{"train_examples": 155796, "encoder_depths": [2, 2, 2, 2], "loss": "l1", "decoder_norm": "batchnorm", "decoder_widths": [48, 96, 192], "codebook_size": 512, "optimizer": "soap", "max_precond_dim": 512, "max_grad_norm": 5.0, "max_steps": 7700, "batch_size": 384}
Rows from block 7 of the encoder, named by matrix and row number. Rows with one number belong to one channel. Each number is 500 + 25 x the weight over the matrix's rms, rounded and kept within 0 to 999. All counts start at 0. Numbers have three digits each.
# convs0: expand pointwise conv (encoder.blocks.7.convs.0.weight, 512x128x1x1), inputs 43-85
# convs2: project pointwise conv (encoder.blocks.7.convs.2.weight, 128x512x1x1, transposed), outputs 43-85
convs0.326:463549526532514509495468521516521468470527548506448514495491540476508526469555417514470465489499502498508470527497503476478477483
convs2.326:494530551564478539491460521524473488499472528516459491501478522500510524430555468512537541460522509499492489493493477469503498515
convs0.327:500514497460565471561484489534541448579479513492482495494516507461495540516482508500512497448506513521544492453510527502557510561
convs2.327:455497499506478488469476454496472526461533470490504462487487504543510505518509471511504497575496460483511491500527530488470494477
convs0.328:522535487419495496497483487508508532517489439487480488506575489482552465442486530516441500525490488530510491487531477482497481495
convs2.328:488440478512501499507472521530512528514523487513516467533492524496500509492497507477514466510510513512512497518481483499498502498
convs0.329:481504487493510506497501524510511512488478484530513499485503452493518515502509508513481508495525511505475525477512471493517466511
convs2.329:484488461503482441483505483520473513509508509514549497518512491496482513489489463496477498501539463512475518515513498475522467516
convs0.330:512508508510500493490506507535482523486502509489505484497498510516502501524482483524521497531517497505502455536489508472460527483
convs2.330:542518519504515528540528535487503470536437540502497529515505472529501477493493531525503540489492520469489499503526496471556491500
convs0.331:514499528490502518512526503501503519511491473543496466522504511502486506512507520514526513488485518533472487499524507519488518484
convs2.331:522479510527498503526532491500472491520541456539525504529497506487516516537499502485510480492529486535477473495490502525473492497
convs0.332:487533478546491518463528508453490510522461465495502482524518512467482495511500460454514526512537488525464538456490495485481474453
convs2.332:486532547486497536491512515489456518495556492502515485508520480495525506509496553502483471486441503512541515522499459533481497476
convs0.333:477525505501477498474489502495520544518489489489508504510504507477522468493489507517500518531482502537511481516481507500483509485
convs2.333:525545498433509508516509523479530483497460494481498472520484475514483493504511513534487469514505502495493517491513526524509473521
convs0.334:489529488515498514497481466510513509487485485493496506485464497551500502527507491481520505504489494518518470512536515504466530487
convs2.334:505470530472495504518475477498479511489492495514541516507468483483496537533501454503499502518503491479509477500489496501476501477
convs0.335:565542514501479475497469476523484525514516508507508505541454510526537469487476468538507498499506541530492508572513469528535469516
convs2.335:486477533507535475524578447473503442466468522484512480481531546429410484501560460500527476548526513482469470484496536471470533511
convs0.336:496470527490485500503512545506461539496504496535582498527467521495532483472529480495493537442457561541506413488450505499446471484
convs2.336:443483512453492556493504578498447530491479491551510490491482489531452456478527487538510483483477553539546406467438465556494503484
convs0.337:503510485498498458462490537501511480522484506507490481505552528499513528480494512523539481565543517466522469486513475516492499456
convs2.337:513472521527517512506516497493520506496509515497504520511507508484494514497526501480504516490483472482519475504483498476491511509
convs0.338:512481518478506508498486516541493500473487493480514516520497498500503539533469505483479483508491529487500506489471478503521447537
convs2.338:487444509469543521504489489488477479482514477544476489482493495483516481494523489510509487498495507522446452476496465530510514488
convs0.339:550523503471471499537484464497479491494519539447510507544530528539493520505500528501491489492528521511537459510535455478522517509
convs2.339:491490528543464474504461476490507477535463485510518462511505511514504504523496468494516519483508502494455508477477516483502499524
convs0.340:517480518495517484501529516501508500492510472530483489505502476515530516483511511490489505505487499505519521473501518471494491474
convs2.340:464503505512482479517480533503469491487512462488560524522495495479509527516471516516479467483531456485512538513490512503535502516
convs0.341:497494501496505510501508493505478495489498509491464490510524511516500503513537480505542498515482520493500486469528474474509483531
convs2.341:516523476503474518481541469484509478479518495496489506488497519527491482491537502468522497483511494443486476475545446491477481543
convs0.342:502450501494492505483480507506502511488526510538457526491472491463476512483493511515482489508547461529552497529508510548515499534
convs2.342:501503486522520487480527505470503501511487551525480512495472482493493473473510487484459496502529521527532505494489491513491514518
convs0.343:477535524516481498473494546511498473513497494473485478506515496537460506513531469529453471491494498509481499510563522507499516487
convs2.343:494488470476519497482510519509498546554464519500508499504516494534481517502472468517501498441479461504499517499467479485500484544
convs0.344:515520485499486499527441536464459534422525493542506431549464489501516480520502460451517489577513550462446502497467458504458493458
convs2.344:562515497479489489533470467533507553498477496479530464531482495481525474522495512523483489506542525494462507508500476532477530478
convs0.345:490504536455468483484549502512488559486493509517507459504539519493474464471504521536477538556478499546487486498515442495478499467
convs2.345:497493506503520482506507466518537495539501531516537504514540503545510500493523477477473471506508490502518485530451471501444499512
convs0.346:537468498547502479544538529538496507458465451526572538462498501511469470476532523570489495456493563499492515521514525465520512491
convs2.346:529497501510505497483495502533498495478503493517493463535489487436510519523489541451480463508510467539503498504516506529501485488
convs0.347:529501478517493501537463496508489503509497494462528510528469488494522523510514520511509489509492467526536532501503512460518483465
convs2.347:485489545507504502517509524525500457508532474468466476475503489505489464495452510510498498507503488503496511512470481498534504513
convs0.348:470484509512457473498455513522460481471504503507476495533504531477486523521499522494470494504529508497550497527491509514485499516
convs2.348:505488514503477490524489497488483479469480496536456501543503495477474509500543476502497474470509552493516494515500495505496473511
convs0.349:502529500516516479530499553489504494502475490491464513539482470442499517468498438538458516508515531464486516536479472466435494515
convs2.349:534504490535492497494455569506508497499489526493493513536464468461477563493499472475509500484511477503469474505469427436477543456
convs0.350:534470506470460472420485539458513530497509497518499518484503519492553487488480489464515476455506468528477465482501504501530457518
convs2.350:476473484513498488503506485491477505512490481499484464485513497520486487489541496541508496508510523480524507531507496478489456504
convs0.351:494470523529538498532518518492512457480468496487480487524473489517501520516483443450484500498534506502523484483487495454436509502
convs2.351:507486542547506465602498533481519451469488475485537498525480516468479504498505462458455466511507515486500467513470509478474515520
convs0.352:489501515458514472510482488469509541492472483496453512488486513516503539497446504517511494458482505486444467526492470528537473514
convs2.352:546489495529477501476473507494527500499492483517502520510501487514536523500517509469486501482508512453472492507505508492487495481
convs0.353:475497563484488487513501526482519478535466488511496499529449524492542482491529516503548504573572527490498527498518458502557508524
convs2.353:543433500545517421517466528537464526487544523485517485524529510479472437488459446507528502509501473517520521505474491479457526503
convs0.354:518465478525481475501525494483519474524473509480487513505545567446508493469506502494502497519485467491463476548472508476485482507
convs2.354:498469485503488525518497549494456487504519484504489490487487499482473500470519475523479555472469465526511471506522470485560515514
convs0.355:511507537505495509506506504494501494475483517496468531514495506514486459476539506510519477489511532456501481520479498483514501502
convs2.355:558517501484504552449476508500431540543495443497539475505538520522536532495488545492464503534500488552506464481504426517521525431
convs0.356:509543481504512504513508498488452504508478495486497468507518539511500478497478489503496486496508511529545493501514501514527509498
convs2.356:494482501507516494536457498497505504503486488493504502526515501489490522511482499516494459489517504506429539509508507508487508492
convs0.357:515477504498508520483486503469508500514497511516494495471495484503525475495473494508490530520489519502422519529464532530507533507
convs2.357:507491485494492483469498485473501466523500493513500483478499461527494468530451492496475547542498512515421532543466544499532511485
convs0.358:440498530455490527467511561503491493507484494514501503512517486490508535459490486524490520526512494478469481482520511533478481498
convs2.358:555485499544468496452536481502482479516471518537513538508479475481469482570482465463489495548502439514471433499462522497504524487
convs0.359:495511482510462481570490487500510465514472512544457498479447513509500476536500509501492500561436520492529490475464464529477474550
convs2.359:506487517518491508478510530499477487484498498529509535526502518518547477469504520469523530486472516515513479476497472466499495481
convs0.360:491512480477492519468465499531487530470502477542493492511522467504525541483506480496517469485482514481460483530522508490499498506
convs2.360:510534517530499486523502522499497472527501515482501509468486502500491489483451494503492514491504497474545510480493502471483502504
convs0.361:463488490499474508521493518506513510504472500509479497518489482486545491501474521511568450499516509482518482557498477498465472509
convs2.361:454500489481483479483493489500475477488470452485503502494493530478473514467506503501511475505503506484495520489511526517534498457
convs0.362:458488560523525508504504486497533479567492523494500479482477547525484469491487484486511494486506480513544522532443515512542481487
convs2.362:576516427476515466525486384523544451457514466413457477530495444428497518575522574492506484571518502487416505491543500481509503531
convs0.363:534486485503494489527472467504463507482510465517477520517507497504513531495532491489481483519491493501500459511510462500476456490
convs2.363:497504497490545507493507483488498476503505489496489464463491482484481465490509496497551502528492506532516509494494516538490526527
convs0.364:494503509465497496489487472462462522499476477511506490507462486501481473501482477468462500538455512494524503504464473489515475454
convs2.364:483491494477493518495538488475497475508483504493503509498481500480486493527489504506513497494485476474524509509533515465530513524
convs0.365:506492511467468511504512463564523538526471482530520497475507507523488521507521533520501460522535456510489496491521496466534522499
convs2.365:558543488527497527519496520526531502555449523522454530555481473504496473490532465520470559495511470487504521514510538471504432528
convs0.366:553519541508503507495506501528489506515476513506562521488501526493488537523560525498515504502503484499483492538498496480500505533
convs2.366:520525491470500551491539517524482533507459532494545505502514481504522499517533522533470485516500485550467494516478490501527492473
convs0.367:503496528488480489524501503507478509552489523488495498532468485489523491523465477516513481521507527552524495535512465507492468547
convs2.367:487465512510505471505506494495505474482483478501517466474506529539504477488482471490516495520500463482481515485497521495475506472
convs0.368:453508498530479494522472518501505499515533539475510542525491526510506512519503476573459521532488505494521524513497443498498490506
convs2.368:502507490507511471511478484495487500489479508476472483506492521493487563481513466520496509504512479459503462507528509485517562538
convs0.369:477534497498485509512496468537539499487440516496507467502526525479513473535498472516493478488455462456482485466486538488424481506
convs2.369:457517528503486492499499503538466504530493547515471457473543527517519409502486428492496466502465467512542496449493521534482506493
convs0.370:479480508480518521508503497485513521489463502482512508539537514498504515535502521484502492522488531490466524479491445534506478518
convs2.370:496537527495480538494475484516487489495504523495502474484493475496518524499499510507479495537496479503518500492525519477521506512
convs0.371:506484510490524539487459499494514475503490485489522462510487533503505501501503528522558535507451512500482526516489528516518485467
convs2.371:461513519509494517486500489519482517514489521485508535511466499485464499514513492492516492563498494498553463490505522506473509452
convs0.372:475508544508496509469495479494485516484479483481517501521473486526508511506485474513524514483471466529537497468490502484501523495
convs2.372:494504479455474488468467454549472507523481499504508522504514544531466514468510445502527531509473517467422475443465508489492445513
convs0.373:498508497506528509503488500495510501482455478531418488529513474526503543549484512446571515487505486513506511425495495492561498499
convs2.373:506472511518528506492504546516488531502489513492525502503499469503520525515487509500517512507502509501571477525495490514502512500
convs0.374:538497498519519502502509489505461511523517493516486450497536500463548466456502471503475490505471524499518438498488524472513498473
convs2.374:487475517472509493507470510518495533460503474534487482544464439516484478493488493545494481481477473499505524486477458536526499491
convs0.375:517521514485478478532445538515444531476505494515498528511492509479528511477501470506463498529489518502515554512514473462458468505
convs2.375:502482506523531464566514484531523503513493516485470499523490493478460524436492473499462500491536535461497501485485500469475506508
convs0.376:495509522482524495525508480512486485547507534525508484554514451467496529528508501507520443486459523525489498500498472535486504517
convs2.376:514522491491479474481511463486491520515472509481474519483489510526532490527489552482500526471488519497518485489488481473509494510
convs0.377:533513477492488502494455506529495519488496451524529512438495498543518525480487516504510467501478505476476523498499504521487500535
convs2.377:543509520518549528521563514490517477492466511500513514543525459495522528478522494496479521504485508481490456507508507514508486494
convs0.378:490516524510497516515480482478466483537499490500506483498476483510505496499473495486515472509496472505521478502524489518515512476
convs2.378:506482478509507454501505519534482499491508524486501526524549514480499501498519455516460512496560537496481530507474480506523489519
convs0.379:489490543502518509474471477487453505482530495466541492473496523504521495491496492531442520524520499492483527457488449487474493484
convs2.379:460519476465482511492526489497489518498433516506513517492528520461511502511501506526498480483499498494489479535513500528564510493
convs0.380:497496486486501533488472531512464502477482529474524490467513489479525460500531482506499466506498515528479487502493488477532507504
convs2.380:473551506509489501455503500504502521496459493481480500484495505501474489518487487492522514480463473481503500472516486502495490508
convs0.381:488484480500512509494478537502485511497475504487464471528529493505500501520474522504487463500504508507490517494541481529497512510
convs2.381:514530539466493493550513508471493438480504477469524499487506496481498482510474487527496494522493495462527507521464534496530522477
convs0.382:515517474509544480500529494472488500528518497506506479500499519482509465514513509502509515522491489522513492529474492486481524477
convs2.382:485491532506486539481511475532496512485473486513480498519498484520504513484512484489512525487520487503495497486519489505532498482
convs0.383:512496482504540549530472479521516470528508509475516489482492489503538483516515460517543521468473524482503522535455490504481496482
convs2.383:504501488523494528544493487547436485527489472516497474494472506519491496478495438492492491512496514509479482542510486497454465496
convs0.384:508483528492480513516462513490491502501451472498472484513510492478474518488502506536502490531523525452458525533490464511500482506
convs2.384:476552480490483477456514471485503500542490493509517507451490523500514504533486512508434491507489527467495514490515495493525454544
convs0.385:521494505481489525483440487475480516504527518473517505469460496513475505487473494479501445508474525503455459487494491525520527497
convs2.385:505524522520500555487465510494455510469501473494546485492512486534479485531470492483477486523460466502502484491528518522463473448
convs0.386:477480502511486522500502496522515486473474509486446491550504470477479486554521469503476448518510524502492505490486508544500493526
convs2.386:500496511469511520477511508538496501474496453521483487447509492526517479518505540507536513500488528497502496458455513522509469489
convs0.387:483519504494490477513509506500498456548485514547511487507512460489476498525515531541551474469478400474533509464545486487490484532
convs2.387:501497509494560503521499471506486509482482455483452523470479498480508468472529485526516522497544506455458495513524505493493534514
convs0.388:541505554519538500525527545481495485506489491513439492494512527520498505510525456499447515502531533498460556500527508507506557502
convs2.388:521483520470494488486491487487488487525488509493517532485520487463496445577541489518493478491483451498492458492471493494528546471
convs0.389:546491546461525515543476521502529509481477499467420489531463478467496485515472432473473522486500488552478531469459479497503519495
convs2.389:532469525569497478527498491464469521485514450505483511483493542480493514487503493503538461483509517499535511484518474492483516472
convs0.390:515511466502513505509486484535528526489469477525525471483515476519492484502517491465496467504523479506524528483540483498506484516
convs2.390:506515493499506484496542507518495473527491554527497546496529528489470499486534497496508501493485526463519493497466507458515478489
convs0.391:552484471547441544557536531486524469470518495495509507476476466497521512503559486510498488461527465524528505475543495524497518507
convs2.391:505493510488519452481499497507493489490490492511519524516477497425489456514476528471485497522486470492464520494457496515510498514
convs0.392:544502508512470477487540488463476503520487500550485491536510488489551485548519487537435528478510506534517503449526472527496527542
convs2.392:521479524488515543517532514528497494482510473496476546506491475498501477503508508494509532513500494506475476464494473513557509512
convs0.393:508517512510500480498486481525529514537501502476521503501524502466505505515513485496491488544505449490510515496500528537510519472
convs2.393:522530531510497485509511490500498488582462555532510489532476522530518515493535510526512519531518498499519459508490499476508501495
convs0.394:478514501492524477500498502486558517513500499443477504489501493483527508527485470529529504499514529486481464514539491488467519463
convs2.394:539500497501472524541482495497521524501504506476500507528480489514496544500515512506495465495496531470494458506522519465476508536
convs0.395:494508497503508511484506546479500526522511516481510500518531459534488486526498484491494514504496529513504511476492526482485494524
convs2.395:493472497544515520496517508541488490479517492526512518480501488561505524487492496510500489498510457469526486489491552512505506478
convs0.396:545508482516518482492495491490512530496482480503529503491482507528528513515509513486506499493486509537547517473485490487489509463
convs2.396:508481498491465478507489483507492500499549461509495531514489508497482504539484486529500474496522472490484479504512468496517535470
convs0.397:527463479492507528545489508484483478500503480479523489519498488502484497519482499538509482491484516497505499532520527456464464513
convs2.397:468486519477485478468485502515493496528531482529467504514470484500522555483456512492467524505515532500517504495501455476512523461
convs0.398:458475488502502515513530517478510505505538464459453491539488503486526503515472455491495495453533526505480518523490463491467487448
convs2.398:519482497519505478547504490481531500509473491493479520525502501472508585465545486486486478495507548483481474493514500427503515516
convs0.399:490491500534515507489488513512477502480518511532503493472504524524507525553498517469516533482497475465488484528510482509493487509
convs2.399:494519512485512497474463492509496494470504491537506507509465467495482523469493516514529503532503475489487502468516467510497498500
convs0.400:496522481473479532561511458475516556465468509481505517546532431495493516452519475517504479466451519501476498489514492469459513502
convs2.400:469505519493499546529522519511504512494463507486492479523519443498521492465484516504466479471489515519477513473473442483509494499
convs0.401:506515482513453533497455480423476499463498496494508495502535542520512521476508515505507493489484460525479471448465511516479500501
convs2.401:476502496468510513502509498508482524514490496475518520483504491508482508510504525522468488533466507477529471531512487491561465491
convs0.402:485479467522487516516479508497506516496534543500421496486482523509530477480488461495537519555503526493498505580468507464554463530
convs2.402:519471467570490503509472527516503504509504523488463521485488465485515531496460457503512510480494515490467476498507528463530495510
convs0.403:536509511498462499505503520541493513526511463524516480509545486491521499568521475494507540479516487489536532495478475552467522482
convs2.403:477504496493514474474538485453539509496525573492495496501488476511489484498478531514480496518499502509491497510492476468524492530
convs0.404:471553534515476519494464505490470497490470495453490523463468525544518468524472490515488480503471489529527484494504547538492505502
convs2.404:530494533481517533498519496501474511531476492502541481530555527482481514498540462474460458528455438523490510562541482502469526460
convs0.405:498458485472510512477513525486501501503506505480508497517520505513458536523510495455511490530469494497511484488526508491521482505
convs2.405:526487501500503503499522476476486506503471464474470477502516539458481506500541480497528506505520488508493497481529468477479506501
convs0.406:442443524472534537466489522487445479534480484540535509489529554518534534496495480501496420508482475523493459494458491420481486482
convs2.406:475528486511451555482509504484463478450503492495471504435513537520471485504496494502534499517482505491510482485521561531498479517
convs0.407:494503493503455537514499516503540506542486498483537511481473562489469516456489517461522507518525517524529509509496473503518516502
convs2.407:530504484532530508544453482513465515511447477490491470542514511472497492528491491543500501507518483515451520520517515479492472497
convs0.408:459465484509478454483475509505477525484517498516463512488480534503480499504504503513484510534515483502490469523480468526513519492
convs2.408:501490516520487491514507501476484477468475504516461531472486532493493513522515486475500502482530528470523481494488528505452518498
convs0.409:500505556476460530519507500503519472503496496473469514562512540509513504477541485447502525554510518469471540507515479516532491476
convs2.409:537471515506487486509485505507510478502546511483485553491527487509451528507570469528512504523487501476504465460513510506507511441
convs0.410:544467503506498488490496496498477488471498471457537526533480473504476480509508500541474483523512493497507516463470491494540502464
convs2.410:514502517466521492482542528451524503523489513478478526464524480483504486507492552503479494521476513495477474469491473504495508525
convs0.411:443531479515453526459456511539486471470531542488506546497496488496527552485480454506495555503539426487476498489530545465501534490
convs2.411:465501503523515511466514536538428529526511509494494482514511485522503459490489507470520531517493529506528468514479422502456471505
convs0.412:535463510477500534540552514493536521509519483525514527461511449533518526508473499506529473494481557479473505566438522489508542507
convs2.412:508500474495452515498476474519486486482475456498472521466505511521515464490475496538521532462461509492478542489539488499529505488
convs0.413:503503575489499448505530489463499479490470526485442525507492541462482492458504516505508547471529493484493487514520512458539503542
convs2.413:564494511571514459584557504464510499460417516488453543472453532473511490534482505511534499442502542473520460515466543444489554502
convs0.414:524485502521490505493496484445528493457509485467458558499525512473455536495490464504484534489537496505500465536502494505487522509
convs2.414:536507536609476480539474585458599439495516543473458550504484481433465553479498494486447545462593494520477506508541562448496567523
convs0.415:535514563503519490432488498469478463534522464496471487497519491511499497483517481517506547520498477490549463483495480494485482446
convs2.415:468496489504497495532490494531474513510421517533482503552490508533455545517488450502490494462495488477504513502519496469514440541
convs0.416:503483529511527515538517520499515502512478467462497507474473508510518490558469521499548473524481537491491488540504484529522471539
convs2.416:492478518502525518478480476469476494485489482500499496514481483428515530469498488476470512505483500511475484476518466503519522490
convs0.417:511490517500540518546539509500495503505503462497497501505508517474487491485523501513503532493488509499507516476507476487501495502
convs2.417:533513532481505510558563528478483452516544512471505508473542569472486486465559518518494502494485515479495517497480501464481491563
convs0.418:500548578493474475548479427452530422549487500498542495525460516473468529533500473508572535479513529552471455507557455525520484456
convs2.418:492479496555503458496509491505469499544513544483521472495523475520496487514475525501472451538495500530453541519520535555470504537
convs0.419:492495502504529485476494487479499500456504510492501470491519471492490524470492493496478501518529502485488466480489477467501503477
convs2.419:512524512503527478513505549485501487483510542494477517495478481459493538460485507486435510508508502450495471481471489476526503504
convs0.420:496545532534492535513528478490491512521483487464552491512524554508489478498493519490497497485485481555490529524476503506476530470
convs2.420:502503507490489470494470498504481506522502458534484510552474482496519523512473536469495486492486490510477508502482476501548526506
convs0.421:509503473494495494489476498527479535501506482522504499505551446522510482494508502500502508489483524473528505467479510485445473516
convs2.421:509495508506507531501503501474512483494486505486506498484493515502512519479511476524474510517494482495508462477498510485506550520
convs0.422:593504546516517477497539545512507511469501468551523510538477515506517502473532513511467455519517539506475464540481474486549477444
convs2.422:485505494506488521483482493481499479514505484475487481491513539530509474511509490504523510479485511485493488469502525513505524516
convs0.423:512473505488509516474489490509483498510493476489531433497497516533512507497505501495509495489511495500510496496483487505477526500
convs2.423:494518516524476474518545488498496513489502506509495521483505530425490507490508480496503512494510516488504511489484499488495461522
convs0.424:499510494492533485515499481531490529500485486497526501515524498476499449514512478478493454501527499476504442522514467491507491491
convs2.424:562516500496539503519526467473504482498464499491470492483474511504496525490521484494521445464503513496530498504481493496478504517
convs0.425:489562494518483529529486536503546523535495512515531521485496527487482446509497529535526482560490473456529508501483509518520502496
convs2.425:496516485522526507522507467463478493525509496439479476512498526514531523463489519499479514524513451464513472507506470489496509530
convs0.426:535478482517507475501476472474505526508510546494512527531446503464514527498508484495512453487482463501520466485441490514534492494
convs2.426:482464509480513512480496489480486477499496492510492491506501544479501523521512532542498490489464514508477525502496542509495498487
convs0.427:496482531500520524505507505500545472546537509511529510547446498516499503539516488461531467513517508524496471527448473518506497531
convs2.427:489487487523498455472530480506492507427518522509482482486472493483518514502464508530478554477487472501513475477507522516501494490
convs0.428:489501522473523512493518495518486533490506492536513437516526516499491535485506488496478512504520495521501486508505503491495480514
convs2.428:516466523521481492501525492470516504491484504474431521475452461511504445522505541484509509518484539446511499477474472517515522492
convs0.429:517496524499492474503522533555522481533472515516499483468491458483529475471484499471527449466515475525491484508516500496497469498
convs2.429:491496508488534505500473491542458505534498461493494496502510482518518484488480494527524475483504509516508514504492483502521528472
convs0.430:500535539522506461473466479502456492479503472525489514458505481481507500513473497516509505506507505503530518549514504470497482495
convs2.430:535490504488493513505511538485509472519481532505501453522503526484447488464541465490516507503475471517452463496482496488501517493
convs0.431:492521512470485518499483488495479508481490477501512512466496477499500508453530523498495504484505503505515515498479546532484492478
convs2.431:495502519486492487461496513506493494512478490504535465500460467526481490494516509503477514485493464496485524505487501469498469491
convs0.432:481470517519469515448493476474517505504547529494553505477497494529498483457493463555437515502449498562486488477474502523471511502
convs2.432:533507558486500508518478509471467508477413480556464561496465459468519588552514543487539547483506555472482467442461467474575482510
convs0.433:515499483511474479487499538534501484486508528517508482476455476539489511481501533461514472515476473463513523489505504524495495486
convs2.433:491493479507503482496513509539484502502541513527507515519493461543524498490486507507470500506500479518520522529516476520498489465
convs0.434:508506516463501465493482542489478479495510508475524497525464476496439471499506547515500533457478450483511507470507475521496494534
convs2.434:511458500520491488511529481472455493516499495480475505487510514471497464526506495528524476504497465508516503496511518481479541510
convs0.435:474517540459479533576474501552462467500499524521510492500484548489503499527509510473508496497516507534481481540494513482525531509
convs2.435:510501511464498521490528494507489491495485495542514472484499534497484459510521511492513477513502456502538517513481498496497507479
convs0.436:483532521512493494542456513482498474532491485496501480517530512527467464491509493512500453513461476472480505495511466475512498502
convs2.436:493500499489575486528462479489493504487500497467472534496495523457483480483526484527490522480493491480490495474511514468504555529
convs0.437:509493529510482535484512494512508494482511504477487489536487460526495527579473455473525500490503518498514511496505541492492558464
convs2.437:503524473477499476452506489524498521533509533498482543496510526549476483482522532502511500509468497497480520497511484508520426516
convs0.438:486533581451501479482528508500514470483521490489477517569504537558480514499492503512464488545515502553465527544496485499478508479
convs2.438:467444517556529467512510526543492508490510512481491524476487505501492496441492414485509558493485494475527463466481492489497534479
convs0.439:515479495519463482483503467522490509515517501449522523482494498482522454511494519508486465518497519497468524504487468509526481447
convs2.439:545509504476539544497557482503508485531511521514502484496486509527483538495524497511492520512504488478483526485577540475517478538
convs0.440:536498446494474521516477466499486518512464529490511496515517493466489528489490525501466457501478522489502483432503501474512536528
convs2.440:530512503524503517501548535478536449510485530518498513498486491452472511497517508484474500523548480496500512516527535498502485492
convs0.441:464470432543483523494534496493531488496519478534553544479527489487523541462487477527489507488516520495504539465518470463445500458
convs2.441:541514475473484482475497460470505482500521475467488508504491548470504515491534475514477512508562517486483511510486528468492516519
convs0.442:496511469482512503505498493467543508467508479521531460499495469478474471543451537506516476467469531501581460532526540458534505509
convs2.442:527508457480480521511488528531524539472489515527514514491500455499500490485497564511513481503539516522520460482498503533515464458
convs0.443:563531469483535473514513525468543508478548488476502477532498454527493503548538530502562487476535564459505484461463506498523540501
convs2.443:563512494484492523477493505506496501561447462513507500535500501523532538469501513465518497538445430543516499520556472493508550499
convs0.444:504498540497509507521474494514496507503503514500506497490524505508518484472504484492513499502528523505526486511522492494476518472
convs2.444:504504449498497479502513482516495482498509470493504519504497528489477490499519497482496493484519464491490508463515487507488477551
convs0.445:503505511490507498484489517539505435484482480513511516467503475476522492524518531491497507542501465484472499507501494489483515483
convs2.445:491492493535497510493479508533498519527512490487519444485517540526536495511486525473518511496484494525550487491476468513528516487
convs0.446:498500507507540474481475488458511500529500506507474492468483485513532461527484512520496504462482504522489479485479508508523522486
convs2.446:486494504493478499458513510471497486522463496487484511498482502507486472535529524501502524485471474512518520454501482500503481515
convs0.447:520475491529544501521502499475497529499493493502533439464494507499534506548509467455520507531547544500494538563500447522489482486
convs2.447:494473486487532519548491512523498506513487538504527503504548491441527535485458519490498459555489544490459517489472491494504512504
convs0.448:524517523472517513492480491487499509541502471498536512507482491482523489479497488479517494493461523481510442486510472464521475514
convs2.448:542503504494467503489550484507500539487468512523513526485516506532517488525529514510490508514474510478488468494478531520458531513
convs0.449:515489472480473517498438500476480481529474538514479547522505493513502495538528481470504526527487515506457533486529445493532502501
convs2.449:468504500499488509526472524535473472517457490504506455508532515565478490560511508515484508475492480493520513503487507511571496424
convs0.450:539530537532505488537470563548499491537467539538555500524465479497579478520505468492467490484448509505511493509491519517442451438
convs2.450:488471491458484537448530500481495484511494513465512490492575489564465440500496489504528499503480532503491493498495477477501519507
convs0.451:519517491477438492482558568519519511497517514491498506542515472493459515454478499505563551463539513500463566491524468531495475496
convs2.451:535553472423495527501490529457524485567596447540460485549487467523509516461520528503473494482509442487510521491527444437504461507
convs0.452:477508456461505495499521447568494510490534475515481512507474468459500504546523510522506512495475469531534472461471511467484520532
convs2.452:509515511476514492492498484509528531491521464514542476530499450513501520519529519502467446530511465478501499510511477532433461474
convs0.453:545470520473457461471488503514500471495516482484500492485512501477519473590492522482511486516513528493537491499465469506490483510
convs2.453:490512481489497497471490502481524511483498518524501520522476497482461497516512485507521520496494511501485518497499502523510457523
convs0.454:522479501555486458535475444525452512521476505512475498516483508474515492507516447509505504533515503516518529452474489458532485480
convs2.454:476475522511507508472480490480509479499525498473460496496497510525529502485472498500499504485473491476499539495495519513494512487
convs0.455:523517532515499501537510560500523495498534517484509499486491491490533508505513533480499455488498512541501503514493520521493495506
convs2.455:504498492510482506450510463483470515495473482471520499487525516519487485477491516481476441527528519483493491491527488499471501487
convs0.456:510525488480486493502488503496488493455505517478512507519464492495522483557514478510511482507486503502524488542450475576486543486
convs2.456:504480493496515513510486502500521500488486503502477495522487501470529512504511503496462464505505501509478481508483520505479532465
convs0.457:460535457494473502494490520522501491499501501503493477502506471521490489491502501513449496536488479472543481502501488487491526515
convs2.457:515504519526510495504498510482493516454492500525520547508467512511467512473510435512462509498515485467494484487503493518503483499
convs0.458:487493509459492489491505545534529510452538498519498490468508478445525538528472481470515498469513519468460500504470508478495511499
convs2.458:540520533462534539523522489464498496532449488520508521531495462503474501489540506501503503480496482522521471508517465526553510514
convs0.459:474495487510518460511508490492478531506478494494461508480471485511518507492510476538510498499494523483495474475472500488491501529
convs2.459:501510535513532465565499535518552492490481521474498566535471474512490501491520470512450519494483487469480497437482493492497544525
convs0.460:515504509500507469530520537492496485481515503534507493479499514510513527479497499506500489490494458483516521437506526508515441519
convs2.460:491506487512501489538523485529480523488480520528458502486496499496511501473508494510519516490513504499486539534504497472477464488